config.toml
model = "multi-label image tagger"
train_examples = 145000
crop_scale_min = 1
color_jitter = 0.1
parallel_block = false
drop_path = 0.05
patch_size = [2, 2]
depths = [5, 5, 5]
widths = [64, 128, 256]
init = "kaiming_normal"
max_precond_dim = 1024
epochs = 27.5
Rows from block 4 of a small multi-label image tagger, named by matrix and row number. Rows with one number belong to one neuron. Each number is 500 + 50 x the weight over its row's rms, rounded and kept within 0 to 999. All counts start at 0. Numbers have three digits each.
After each neuron's rows are labels from the 100 images, of 14848, where the neuron reaches its highest value: "peak on" is the class under the peak; "responds to" is what is common among them. Only what is clearly more common there than usual is listed. The data: Sentinel-2 satellite tiles (TerraMesh). In brackets: how many of the 100, against the usual share in percent.
# fc1: MLP up (model.blocks.4.mlp.fc1.weight, 256x64), inputs 0-63
# fc2: MLP down (model.blocks.4.mlp.fc2.weight, 64x256, transposed), outputs 0-63

fc1.188:522601510555501511537535528506502382508561457617481398460481553544436438458522462552497480523447470552588552513480600504565581561478494441488447520485486439560484467474525475494489481458420413
fc2.188:512529521599503440591482510570458471545416552506472623473474431555490575525445561461508450443476447433505495465482478530538532429440463464532546401561499476462484519485553445540637509476477506
peak on: bare ground (51 vs 5)
responds to: bare ground (71 vs 24.4); main land cover: bare ground (50 vs 5.1)

fc1.239:498572575586526521482491499499496530457492528466575505564481518471541548508424568418500490482405505552608501419390501436558490477583511551518437516504401497555530431548495500570445456551534437
fc2.239:519530457554551485554519517474507467478476438523602475486529577456417396437547526425462552596545475490513484551497391554499445436444543504590469512513480580513398519419498521535484470521533422
peak on: water (63 vs 11.1)
responds to: water (74 vs 40.4); main land cover: water (62 vs 11.2)

fc1.31:532605539425512519565585502563464542477563528506481558489432478531482550476592399535432562533425573463435501518559584537554511507499550453568482473484526400431558469496494468437470561471470487
fc2.31:506465553516522450479422528490519535481493540484503483532491485494456528549449528572457539476552502623524418463602527442458382367572466416512509450425507434442454420519508483477528486432518449
peak on: rangeland (49 vs 21.5)
responds to: main land cover: rangeland (53 vs 20.4)

fc1.110:449501522577409568549419511582508456609551445577497454376591434533536493523508494506515452536493438509442579483492482479503508480533523513451520574462476488544480505600488528532480547379490481
fc2.110:525468487497463513435483507537513474508471514549518381498491429456573547461511531567584494455417509574494478474414447582565520569425469492475448418453428599541477506554529482444519511460445613
peak on: snow or ice (70 vs 13.8)
responds to: snow or ice (72 vs 20.6); main land cover: snow or ice (70 vs 14.6)

fc1.116:410515502584537540420548473445498456527495478510436476506376555488497507537558520493464505515444405501547575464467563431534477514460517493497476557470435358514480500465521394502413541527414466
fc2.116:560527522519474447458593531477582562505444472554504542504422530505419492524505500521524575441452402488565479472456593549481494618549447564512475544449522551422441492494459578470483469421481417
peak on: rangeland (46 vs 21.5); bare ground (43 vs 5)
responds to: bare ground (64 vs 24.4); main land cover: rangeland (45 vs 20.4); main land cover: bare ground (43 vs 5.1)

fc1.135:556480441459525425484479545440531525496462459473516550411408534556565470513511522448474530492379538499456420495516548607445451520549501483493528393537575485483495557468493457448464559552619456
fc2.135:479561528533544460510461481417497507516431511551516520494558632482552466519426530514498439542548557431499516544452447520439556594512521485520403506622437545523491602425479518492522549451530416
peak on: snow or ice (37 vs 13.8); water (34 vs 11.1)
responds to: snow or ice (49 vs 20.6); main land cover: snow or ice (40 vs 14.6); main land cover: water (32 vs 11.2)

fc1.205:515499469470592438447498452436619525464422458493514460447481639520467492522567543460473501555547470455607589553514440408494478443570536479479495449464461467533509455500519526457545430462539536
fc2.205:496597427488500487491500473490456555460504555391514422481472472535413576593569461425576582537565533465445472484460512462433493394435519489493506503484529450532412438481479471496503541569472423
peak on: rangeland (50 vs 21.5)
responds to: bare ground (61 vs 24.4); main land cover: rangeland (44 vs 20.4); main land cover: bare ground (30 vs 5.1)

fc1.147:459578528470451498496557550479460511530653518524483448490528480540568461355488471548561571468568438430454540487516490482520559504555644522521542466461471503478521484518582515482544516461541555
fc2.147:493539464530420464459462632491540440477480569514529454494468482479448447543497474535471543465486496522539495553510423424549521487526543502430451446535334613490541501557470473469570506404502443
peak on: bare ground (52 vs 5)
responds to: bare ground (62 vs 24.4); main land cover: bare ground (51 vs 5.1)

fc1.109:503518509444516509518552458549420575541553493564521515407562480513543458481453513485491462524495596537499537490555480486458622426503419480487489454505623518518504510380524513466393484569484599
fc2.109:481399478567506388466553473428508501524499586461499580485424510513470473553425451499508571538528526546450483497592507432422511518478484517525487498396433459440502482462578561555619539471488465
peak on: water (43 vs 11.1)
responds to: water (74 vs 40.4); main land cover: water (44 vs 11.2)

fc1.70:558501543567494423505517470436487561549316354437492531488511458517548462492478564496530523557497420460527518430441531486502509476539422552501532448450514402502477503466440513512490451531464465
fc2.70:535468525480417416556515521488454504519498477418534524464490496511563557495499531421480533505541521499515537439483510497470486503376551509470437451473510491528570469304412524588508461546477405
peak on: snow or ice (45 vs 13.8)
responds to: snow or ice (52 vs 20.6); main land cover: snow or ice (50 vs 14.6)

fc1.126:494398555480475440497500446530480467415468503403434508572520472439516514562464412558514468456462476478528448432437396530532533536507574498524374531514578475406554513495514520432460443525524540
fc2.126:525437441530421533542500481543467489535520566452474519493507490533414494519418479551446524566516488505527491556481469490525614382569476439496573443477538409518584423477606451553561461435537500
peak on: snow or ice (89 vs 13.8)
responds to: snow or ice (89 vs 20.6); main land cover: snow or ice (89 vs 14.6)

fc1.169:486464456457457482465521466466519475539512530445455475476542552478512475453466551437479486447510475501480359624463423425556600524492522523469466469566549484372494473450508501532648486494531543
fc2.169:529540426514443514560514484502483411542499538483541429447504486496607539569471475541485534563543429540387506548461504549617518463587458466546472434422536542532492453465516447479549557445506599
peak on: rangeland (45 vs 21.5)
responds to: main land cover: rangeland (44 vs 20.4)

fc1.132:507460480548447561487471481443385500481453479520562503444518461538499538553554438524544553454452471535532651414475564512547521475496508483451454372555421438519418559461495523457471515446545485
fc2.132:518454511499523516447481471473440516356480541566476567520527629462490544469473421502481473479475445469509542483534590503572431540424461475439457507545430532482461541514525571577549397519571547
peak on: snow or ice (56 vs 13.8)
responds to: snow or ice (61 vs 20.6); main land cover: snow or ice (58 vs 14.6)

fc1.146:547602508511494455467457504572406440493613526519455557534481431481542531505476509489423517468523578429500507433437480503389482461539562492588430535528475417406491423531440499502452471513556522
fc2.146:543558551512543537541485453387379409547517512541443529535396500489469441511480530493400538501534568525449496444652473479475447455529465515535485489470575455508432550533515451535460541496528479
peak on: water (33 vs 11.1)
responds to: main land cover: water (33 vs 11.2)

fc1.150:457437471450503475515396510543490476602532525492433499471455417620515560442482483489530458516523554411511511494509556522456521580531524532513539484437495436563526465482479463466504535343616498
fc2.150:470509463461412517461478471446503517508490403557510521453619403611492493517506449571516412435514501554489524559509532494438508396518503533508566474558589483513599608528439517479504475516490541
peak on: water (34 vs 11.1)
responds to: main land cover: water (37 vs 11.2)

fc1.106:493572512519515452504484484491470476474548553580385598486435462500532586423514453579500557479449487472573515488438487532517514508502514530551421470568395554504458550434464376457532571518475437
fc2.106:565477524426558541481530446416440450541524559507503432556421553568451545584511418482475427540419525480487588526535602517379525592486497461529481474551509479518513514578437492502515551518482516
peak on: rangeland (54 vs 21.5)
responds to: main land cover: rangeland (54 vs 20.4)

fc1.253:473522502571489551611386416411482505419556425499541535444494497587534527497502511479491527487492471481459565441515564529540415441496535550524479532474499464527450502543394385449452492427543518
fc2.253:505511538544449602440487481453562521489509455510502528483468474497488499522471483528544572503523539450522479619635488533495554550424430516545529444535435520597614425475453557542493464547602521
peak on: bare ground (39 vs 5)
responds to: bare ground (61 vs 24.4); main land cover: bare ground (34 vs 5.1)

fc1.96:479577461547560534534499507496480526559533490472472499550576505461429440402474601598491547505553446504590510502490553457565521523422491512512520476631448452559415458478462420438446546473535526
fc2.96:544514553479556535473479460484560422466539514585558515414504564451439387485484566464460490503493503452547454522445485494504555591486497508491441494446491480515612439549436403557632496528545473
peak on: rangeland (55 vs 21.5)
responds to: main land cover: rangeland (49 vs 20.4)

fc1.115:438477517408511519509508437515487468496510472589548442530595449473465494540503356420578545446400518499521565578477572476548517483582531481446533513542451525457537506497546493501527400554532433
fc2.115:499544529527558484523516606446459605442490505539513481550466595502439451468497570459452535539478426483519511470502436453513428531512455485602466554485535438560545561412558423551485392486459445
peak on: snow or ice (87 vs 13.8)
responds to: snow or ice (90 vs 20.6); main land cover: snow or ice (88 vs 14.6)

fc1.94:473601546433486534439495458461590509515493485433446522524416482501598459433528518475417547477401571450545559479484567614464463558498437501513490470464509558433488451508521501476573429520576474
fc2.94:400507375525475468464390446498515526507548484573459506515569479435450489486465423560551614564561440604457565509512555503504478477522509496479456516535487560464531457493549412469554509422521472
peak on: snow or ice (81 vs 13.8)
responds to: snow or ice (85 vs 20.6); main land cover: snow or ice (81 vs 14.6)

fc1.173:543477557489565567513464525435472560597432531589551580487419569529502512459504511468422535438449561468357499534536460491465546528419488591431550510482480558484461527518514436472517560468467489
fc2.173:512443583583485485426465513573454464524455576439512510467519456557509560569496520562625510403493496588439587479462524519497528541469516524522428422522531483507498433531440556412539568543497547
peak on: rangeland (46 vs 21.5); bare ground (39 vs 5)
responds to: bare ground (60 vs 24.4); main land cover: rangeland (48 vs 20.4); main land cover: bare ground (37 vs 5.1)

fc1.155:501570486571497473521437400430527564452565455530495479451599467462536517427553438520491539485488496426518492484526553519411412451568444552507458518502563479486479434527463458506402518377476569
fc2.155:492520481547559477485463474454447496527557553512500455404412402459610421486586499462542435482486520485481587513555590569512423542467454463537532560469509550497489466422417579489505479580487526
peak on: bare ground (28 vs 5)
responds to: main land cover: bare ground (28 vs 5.1)

fc1.235:416383473475510563454447488533445540525486452451490519498505460475554581565575408527515469477444430509491411433414510572450485414564407462579490448510478437479493516569480544495481567498489477
fc2.235:475547446519543520472539484595494515501425561477546422439538542467527559475474468521625473453575513452502502523511548397508529518452472475530465561551430535484604468504479453434503352486524571
peak on: snow or ice (64 vs 13.8)
responds to: snow or ice (74 vs 20.6); main land cover: snow or ice (66 vs 14.6)

fc1.175:509450502516543400497501567429445510455518445529396518489516470537420569498569443518505535455456440595492494481390576515502503548567625529509503555439510547444507456482452516517560413511517565
fc2.175:574442568520606576547521513465546519519455573407580541564568465481465594535445425507533495540525472511506474514531390515480446470500490410519479462604470421491473527489467522451560464453436508
peak on: snow or ice (83 vs 13.8)
responds to: snow or ice (87 vs 20.6); main land cover: snow or ice (83 vs 14.6)

fc1.117:509451445526449435463451434585423491529544446501515453497557503541559419475541479466492493510470409451408490482502407560583449460451456439510519537460442471525526497510617502446615497564554507
fc2.117:591497424518387561482466572549625500532492477568524415379574466533481517548575524483601485518539510427562478508495473465485480422521541542477541515503494552482524559532596462518524530494479485
peak on: bare ground (31 vs 5)
responds to: bare ground (53 vs 24.4); main land cover: bare ground (32 vs 5.1)

fc1.55:479453569490521502421469487426476484479512462541490434533460472445528516567508504432595547506598481500506543568450563456516459415560529508557469606440574480423563517530496589460444552456522400
fc2.55:482622554571481538551443535447457520517446475368521367488484460499468578525556532518449504480458534411517485445516515516503481440533499487454408494523556573486567450414494548470471523450513563
peak on: snow or ice (42 vs 13.8)
responds to: snow or ice (51 vs 20.6); main land cover: snow or ice (44 vs 14.6)

fc1.149:476534532490462445486451460523479528533553468472573513399498493517429404483428520604583563456438427439470560475417429451575473547484541478487482516536490439610424566502514452510447489440520501
fc2.149:503538450496599405447534467452507531502457572571474542501548581572461441613443467524520477455515513492523476434485578444536483487506386531472530490570527408593542532435459573477554468477488493
peak on: bare ground (25 vs 5)
responds to: main land cover: bare ground (29 vs 5.1)

fc1.148:521388456493557560538440489505462549510568535432553538525464547553497540563491516493528529493486405535611455440603554530575466580499472559519569530492478520571557517527457440426524584548461475
fc2.148:445554524488539435505585528513604599426456476454544491447531601538490522525502480545511460514514474503471407461537468440516517544373383526547495482542536476544528477546490549494491459575616489
peak on: snow or ice (58 vs 13.8)
responds to: snow or ice (71 vs 20.6); main land cover: snow or ice (61 vs 14.6)

fc1.213:483427433421499464468492471495475557514530401406630467492476484577562600402532543480464519534554434504527478505459480487571489501534555517486429483512423465535487595515470538448537556508423443
fc2.213:406405433486480534454404558496452485536516430456581469499555457518647533497558440476557500526558501477481458493502418501503536436479479494440489460516432480530468469495387549584502535536525429
peak on: rangeland (43 vs 21.5); bare ground (42 vs 5)
responds to: bare ground (73 vs 24.4); main land cover: bare ground (43 vs 5.1); main land cover: rangeland (43 vs 20.4)

fc1.4:512472567502529540458527470421408483538512450509607478474484487531559442509521444464456496542588501450448509523524577591489414527532493560445411602502375482514585510506506517559418490483547527
fc2.4:495485553449476550570501602594514473558444548483429524427508503466535500456419468529518401505604479484463425497545485526519421508513512464442407587406512529509518422477495488530446482573561561
peak on: bare ground (32 vs 5)
responds to: bare ground (56 vs 24.4); main land cover: bare ground (29 vs 5.1)

fc1.224:372515541483471510481505461528436448541443497483491484473419498594476604480550492457529434484407506448414523496529516440400510469520534482504477489529492453478585515576450593579466503532616506
fc2.224:473550557616498461556488431526481535503464439492595501556572403522471486505554408546421527570434463576469496522515508445459473576474484597561476478542443603471484526536456524439496482512519437
peak on: snow or ice (36 vs 13.8)
responds to: main land cover: snow or ice (36 vs 14.6)

fc1.107:521490516479504458597499530489496505441555549479458502448517395522546512567505470485467615350429603499486470523468508459389538508541515468505517420551514555395466573511467554499521558495517470
fc2.107:500524505488588590459493596503425568523531597558529534486507436471546456550452526551459550476518483449446625539439483452356513538487432492412544546523534506534494534535471479448512450548473492
peak on: snow or ice (86 vs 13.8)
responds to: snow or ice (91 vs 20.6); main land cover: snow or ice (86 vs 14.6)

fc1.97:470461521440513431470453393572587453527490496371473507479548560510505483459594452561545488553555578542437530521530549556463470559475467527477506503504493535423519409551464494592506441479591476
fc2.97:479434563465440586576468469487571460490575448489520480577519490466511581598536523487510468523499436501481468464519486436521513432501533647588544450536558491532544528545613547515541465549451453
peak on: bare ground (30 vs 5)
responds to: bare ground (53 vs 24.4); main land cover: bare ground (31 vs 5.1)

fc1.41:446466521461534528567533433580578519491453490484503492487524471557453607550547481611422522576544524481549487498462389531505564482484544566403470362503501509486502561547490503489522465530413531
fc2.41:452527358537501582453497437501477463478427480406498427550503494540532516471455473446490523446457508566432558558512411489582529486522394485509457536533516465459472434528444471530438375473472497
peak on: snow or ice (86 vs 13.8)
responds to: snow or ice (87 vs 20.6); main land cover: snow or ice (86 vs 14.6)

fc1.69:464442453530523499606508474462496517441486528565528363458523493554500496512516446441541488444522468477482442559596508477535517490532564376502462597560450577560514554629525491480519511492453537
fc2.69:468538501600551501544431545596563483460519547464460559492406510519539567522531599508572576523530483500641583489574462498452448530509507508550464468553586518439470541486460524550500467445517550
peak on: water (48 vs 11.1)
responds to: main land cover: water (50 vs 11.2)

fc1.1:551546489538557487693437461478550425453480431514422468556548510585558468515631524513502495493495499556498500432569532444524549518551490545519490525500497531451520546529454536441459423535498483
fc2.1:466542539526485517517527469428533585464533407569496607511451487545502496475413489451489487536558575519463597526471468575400514483436515501544441445485508493453376458532412438506588494508555503
peak on: snow or ice (85 vs 13.8)
responds to: snow or ice (87 vs 20.6); main land cover: snow or ice (85 vs 14.6)

fc1.72:557402461495516452435462554571414541506506532457395506551595462570427462473502551475580612393476481449453491522574453496562433495429515497437503461498472530536445486542525482499471528540481459
fc2.72:489506491505502498498574510494529555390494500551522483501585498514472445510414470512492555419509479493502471525478497577457506579507548524372472520561539465393475551560445476527666511418559541
peak on: water (35 vs 11.1)
responds to: main land cover: water (32 vs 11.2)

fc1.36:486461512442487532417445586486395442492558436421511517582572443491496498602519377506451534456460566428469538495542499490538531575529571488547415537533503436526547482485434498481471517571532495
fc2.36:506573493552509517572530499479523444434508486512535402548493546563513500518570580479543510537573514472552488427592491531471556481630490456509510493426590492388430529581506424482520510521537587
peak on: water (34 vs 11.1)
responds to: main land cover: water (34 vs 11.2)

fc1.26:493468564543455570558425392516478461500455464557521398477591465469521461415442499444495395506474506501513509514531585493557390492557457529531383472547469520490550532548476503492553443521563469
fc2.26:511404490574430563525522532571573499491436521449499487474560488488574565446550509420539505519585485427500481483475410536494463447365612461492491490429493543549544473426588484501513529496535519
peak on: bare ground (33 vs 5)
responds to: bare ground (61 vs 24.4); main land cover: bare ground (34 vs 5.1)

fc1.67:479494525429526469494441469473657402481527444499511580526466518526464569428552527483598500612502491495507487546546534520479540540489450549446443581582509589557469515556428486500483478487468569
fc2.67:597548439458463478387466593515516482532473576483457424508468501529457486553523487457462427468500545514499567475515487410549537471478501514548558468437510514406452450549504469587446470586429389
peak on: rangeland (54 vs 21.5)
responds to: main land cover: rangeland (55 vs 20.4)

fc1.10:513522477597451486508568463417547504519449441492547562438443413548598572469539467415522546470497453537525456561510515430515530555471462420527438557460415460475454582402558504491515530505492443
fc2.10:479477440574511632509508579613460508463551515447492556476482504596539479520482495593489525586430462518375530511488472478460513454432509536433413435483435466503521488483528565558526560477461504
peak on: rangeland (45 vs 21.5)
responds to: main land cover: rangeland (45 vs 20.4)

fc1.220:471565511491446431510550489565411451529451491401547399579566506565510436543529455433428531481516464501458467480522429451463434454520496401551429550560467497514461506493429499461487510496618532
fc2.220:487491521501465531589532520540518488516517471532550484581437462490516496465567584491560474469493497449475491453484483547499596525517501475539579595575490470450507484472605462604522622643524435
peak on: water (56 vs 11.1)
responds to: water (79 vs 40.4); main land cover: water (60 vs 11.2)

fc1.118:440503486509527625432576491469514539571585540530439541479420518493446497499515464529510527480498555507531576571472546488472467421488506592503518499445382544526431487469436375491493559463497586
fc2.118:568531499484521456516430590523498451551549474405537421433505452496492521490506567533581486361367464478504502553482437546512498574500489575550399471485515492510583530467462463497492439507444538
peak on: rangeland (60 vs 21.5)
responds to: main land cover: rangeland (60 vs 20.4); bare ground (56 vs 24.4)

fc1.159:532469457491430485561569591520538530475478397475535446427510586434502444475470492541452444457562532453483463524521426431506442543596539548599478591440468511550471513513471555516523607531513461
fc2.159:472505496532496502562555468449507512475528537589564456527504405470501573465531465498559505476567474530550486469436520592495411530600521374417539532417441563454461461484449520507420568546560514
peak on: water (66 vs 11.1)
responds to: water (78 vs 40.4); main land cover: water (67 vs 11.2); clouds (35 vs 15.4)

fc1.158:452507564491569527453499435555533448457491456488495561564476503391468620469541500482442409476566526537451529456484541560486529529420533537456430555469496515506518479368478561489469529522455619
fc2.158:568428443495480492418456641500532454566438557429406511516466495558490542588566516509484428451424559493499554506496531477469519474504496540514502523372519501496507537507509584558546462445462415
peak on: rangeland (46 vs 21.5)
responds to: main land cover: crops (41 vs 20.2)

fc1.171:534589509505431444445545492527540573472492504441509460494497596497458429546574491616563487533462467436512478584473542590587513568455543519540497509528476530486592481511442476535505497417614547
fc2.171:566513452537449443555436435519546455420504445557532445546437512476571565478527514663512501593421505446509482470504517571586505490548447599496490419549500490526514464449547519520539538493452488
peak on: bare ground (43 vs 5)
responds to: bare ground (65 vs 24.4); main land cover: bare ground (47 vs 5.1)

fc1.157:504425487471414430490472489511546417570556480506562534528560455529645528568514474500563516445501506536539526442485479465409528455537431564475467584501598581476531480547536546524465513594551494
fc2.157:534410503435512539560479494552557459498478532483410549446456571443483465541513508577454500554498606490514421521403562522441537518404535512514538445518569523438532427547523468532449555481612544
peak on: snow or ice (88 vs 13.8)
responds to: snow or ice (91 vs 20.6); main land cover: snow or ice (88 vs 14.6)

fc1.74:575473410479492467572463401505493556444595516536439493498631424491535462572567438540502514514567586483517465503522491488528461554519510475452546566510504496502520498478454441523531495556387610
fc2.74:518463524510557578556522561395504473524572470504530463409382515489431427482544581514499560504498489550496563475520417485491420508568464492436484491449582539434495504444486397554570441467498459
peak on: water (34 vs 11.1)
responds to: main land cover: water (34 vs 11.2)

fc1.216:541560549500499592623523559556419555499412430511541529504472471485550500518485547515504607585510528475536537460498550504486494516542540531501472494432442381551540546417543554535488462443517397
fc2.216:528480471562473389453475470496477562529377462424527532505496468580503555472490538422546498460473417495488502457622555571559541503570545512473509579423567473502547446561506434511473586527496487
peak on: snow or ice (59 vs 13.8)
responds to: snow or ice (67 vs 20.6); main land cover: snow or ice (58 vs 14.6)

fc1.45:639506506488517507509402401506525493406526472543480516526522565473513519438526437527585517577409546523570472454510580623525444525485495433517560517469474465527460535453545531458520451570506555
fc2.45:542510515477542569631512527452493424415495487515468429598475555447498503589543463480491457532538590540488532417542616449472484500517511465491568525541440526474403457567547486548540515545462444
peak on: rangeland (56 vs 21.5)
responds to: main land cover: rangeland (53 vs 20.4)

fc1.127:566527435473522556529539526490474448553432564569462438477427485599402541473389515583465453504466462596453548512443491519448475499482500547508527472465428492491471497476442546466557471578410417
fc2.127:494493449564548497477421482431503515460603546547481463488510485481520519574350467555584483491407586511560547463528591504465483534532544573453488524515595408523529496455464524460480432497452535
peak on: rangeland (58 vs 21.5)
responds to: main land cover: rangeland (51 vs 20.4)

fc1.180:480513534475525425565613502483499547458411464532537447516574501555524637503466559518602511467548547508526486513492506428549526550558566502501558561554465503530524484596472446457389539501436535
fc2.180:414456464521511490554444510395457507473431528449458531500510529472473460499559481503498523485538500467547486485513501475513557501618572425481615442587522667492408442472507475489464486428497452
peak on: rangeland (55 vs 21.5); bare ground (33 vs 5)
responds to: main land cover: rangeland (59 vs 20.4); bare ground (51 vs 24.4); main land cover: bare ground (32 vs 5.1)

fc1.23:466530464469510474482479434545522521505474490567488507561405541377490579573495467462497452477497522536542574539549474427505504449521521427466416490466483374417418600530562496576469516493491578
fc2.23:529494457454576406476586468419440530465512471505457488424553457589489468437551478598620484522448567501533589408477531484492464521414498462567475500451543549471447459510542480524507461418492500
peak on: water (82 vs 11.1)
responds to: water (90 vs 40.4); main land cover: water (82 vs 11.2)

fc1.140:493581537566520520533536461579505562470460492479620530518471472390467415499511515488456462409559500435504469538483495403523429501542557485552482541397479489488467400575459588489553520452533473
fc2.140:523498415567433532505454482450589479493508429497450513532466449522611508479533580504547446500466445512573454406447413485566495474485478422545520496432492584582423516517491565470444530544544582
peak on: water (52 vs 11.1)
responds to: water (69 vs 40.4); main land cover: water (54 vs 11.2)

fc1.137:436542601548467519490548522500458495527482543462438537507582414523532499509487477462467455702492558452557535535466540557540520544577441453456426510553524504437532460538522526505452561428503494
fc2.137:466458518565482444513422331460506474582442498451532519572499516500574519474478522535498519511498539474388459478537453587441471604494518472583467524474545549514575455560460480531527439465571492
peak on: water (36 vs 11.1)
responds to: main land cover: water (34 vs 11.2)

fc1.136:509504516526524573504437548507496483537521465498585571580524556516495464431473519392502444473447493506500496520484438498544467415486591529463588494492465463495449470521392441567502521585601633
fc2.136:478577501529469494525386471449526558564450565596542508505495515489442443472581492469566515443432481444463490464474526603493493607441577596456533483466499575482444545487440489430531420509488474
peak on: rangeland (51 vs 21.5)
responds to: main land cover: rangeland (52 vs 20.4)

fc1.42:556491406495595536470532556519372481465506530560536492512539468508553514460665424548530426477485533533485530487504553474518465424398448474536528486548530553522401485558432525477502539484505531
fc2.42:423484464462493588546424427472453482446541429517491435481400509547484561479496495503571501401462548508480502469511479563390485516357507420428488497533452453434516497480538501531483402498477452
peak on: rangeland (50 vs 21.5)
responds to: main land cover: rangeland (45 vs 20.4)

fc1.184:435442497438429555596515481564597519455598502578421513515508474492476576493583461444476459471489577465542523425511452385492457400501518559492471554499503519478465433508447442519520553524444489
fc2.184:514483503571513525500430609389392579499388435526482513520430474476427397540531491491501551538463532490423522503516493496409478490473545542488517516511552472466458547514530515529535454496393603
peak on: rangeland (57 vs 21.5); bare ground (25 vs 5)
responds to: main land cover: rangeland (57 vs 20.4); bare ground (52 vs 24.4)

fc1.255:467550532594515577519455468500550505457525500567496495477580557521451449529428580541456457457496429485577575538451536604498543423571521514570493408515474473481585500447476559555485476439445577
fc2.255:554587483514442441434477476453408482518395488471479555512546424522494474393520446509547400524464558514524533516521511584578505545396553471574422483548521511509502589464511472495492533413489452
peak on: snow or ice (35 vs 13.8)
responds to: main land cover: snow or ice (34 vs 14.6)

fc1.2:455498524445587594415456462500446469435585511444565560546511524472519483454542506506495597431530519435514556434520588458502395502496497452509546456535477426450499561521528495523429485463453383
fc2.2:477573443556437572502446550492524468499446435453442501486502625567491455519441557482422544488577390479513508485554534409520520379477523508524458592414519538575525472475529527517484528505547491
peak on: snow or ice (87 vs 13.8)
responds to: snow or ice (88 vs 20.6); main land cover: snow or ice (88 vs 14.6)

fc1.206:492431521452426450488568485459466462492490573516505498464585545468498440505509469473494491589647609460478462464521444576531516526476431478548408525487590583500501474570578486526526503572435503
fc2.206:472503473436474485561541562520552470589476407467413495479476510425542538549574486487462565506510522527422441531531428505520559505620572508438456471457560504455573402519460522587444519513485422
peak on: water (59 vs 11.1)
responds to: water (71 vs 40.4); main land cover: water (61 vs 11.2)

fc1.254:509548506470539573487588521538518524437498521494498472460636418565554423563546564570492529497474550455570458439509504463553450585458427531393542483474542512470456518491500598525467537583461501
fc2.254:586456457414466600473511524480499449524481457393574507585550578500504501578485463466424487520481515422383537497532550478508458489443471492519416525451544421480390525476518510436497570526526484
peak on: bare ground (31 vs 5)
responds to: bare ground (56 vs 24.4); main land cover: bare ground (30 vs 5.1)

fc1.250:507548427519540450523556498490558545441500517445499536495508553441416545538533411527503500540508448526481586378484525562579563559474573404517488474540498467458510486599580454504521387469556532
fc2.250:575405504516526564507454545443527501510492552462434484415495484430450513526574492436515538601475441526540489441448496466556543523486507523436507497662486424483510466538531567441561543445410469
peak on: snow or ice (55 vs 13.8)
responds to: snow or ice (62 vs 20.6); main land cover: snow or ice (55 vs 14.6)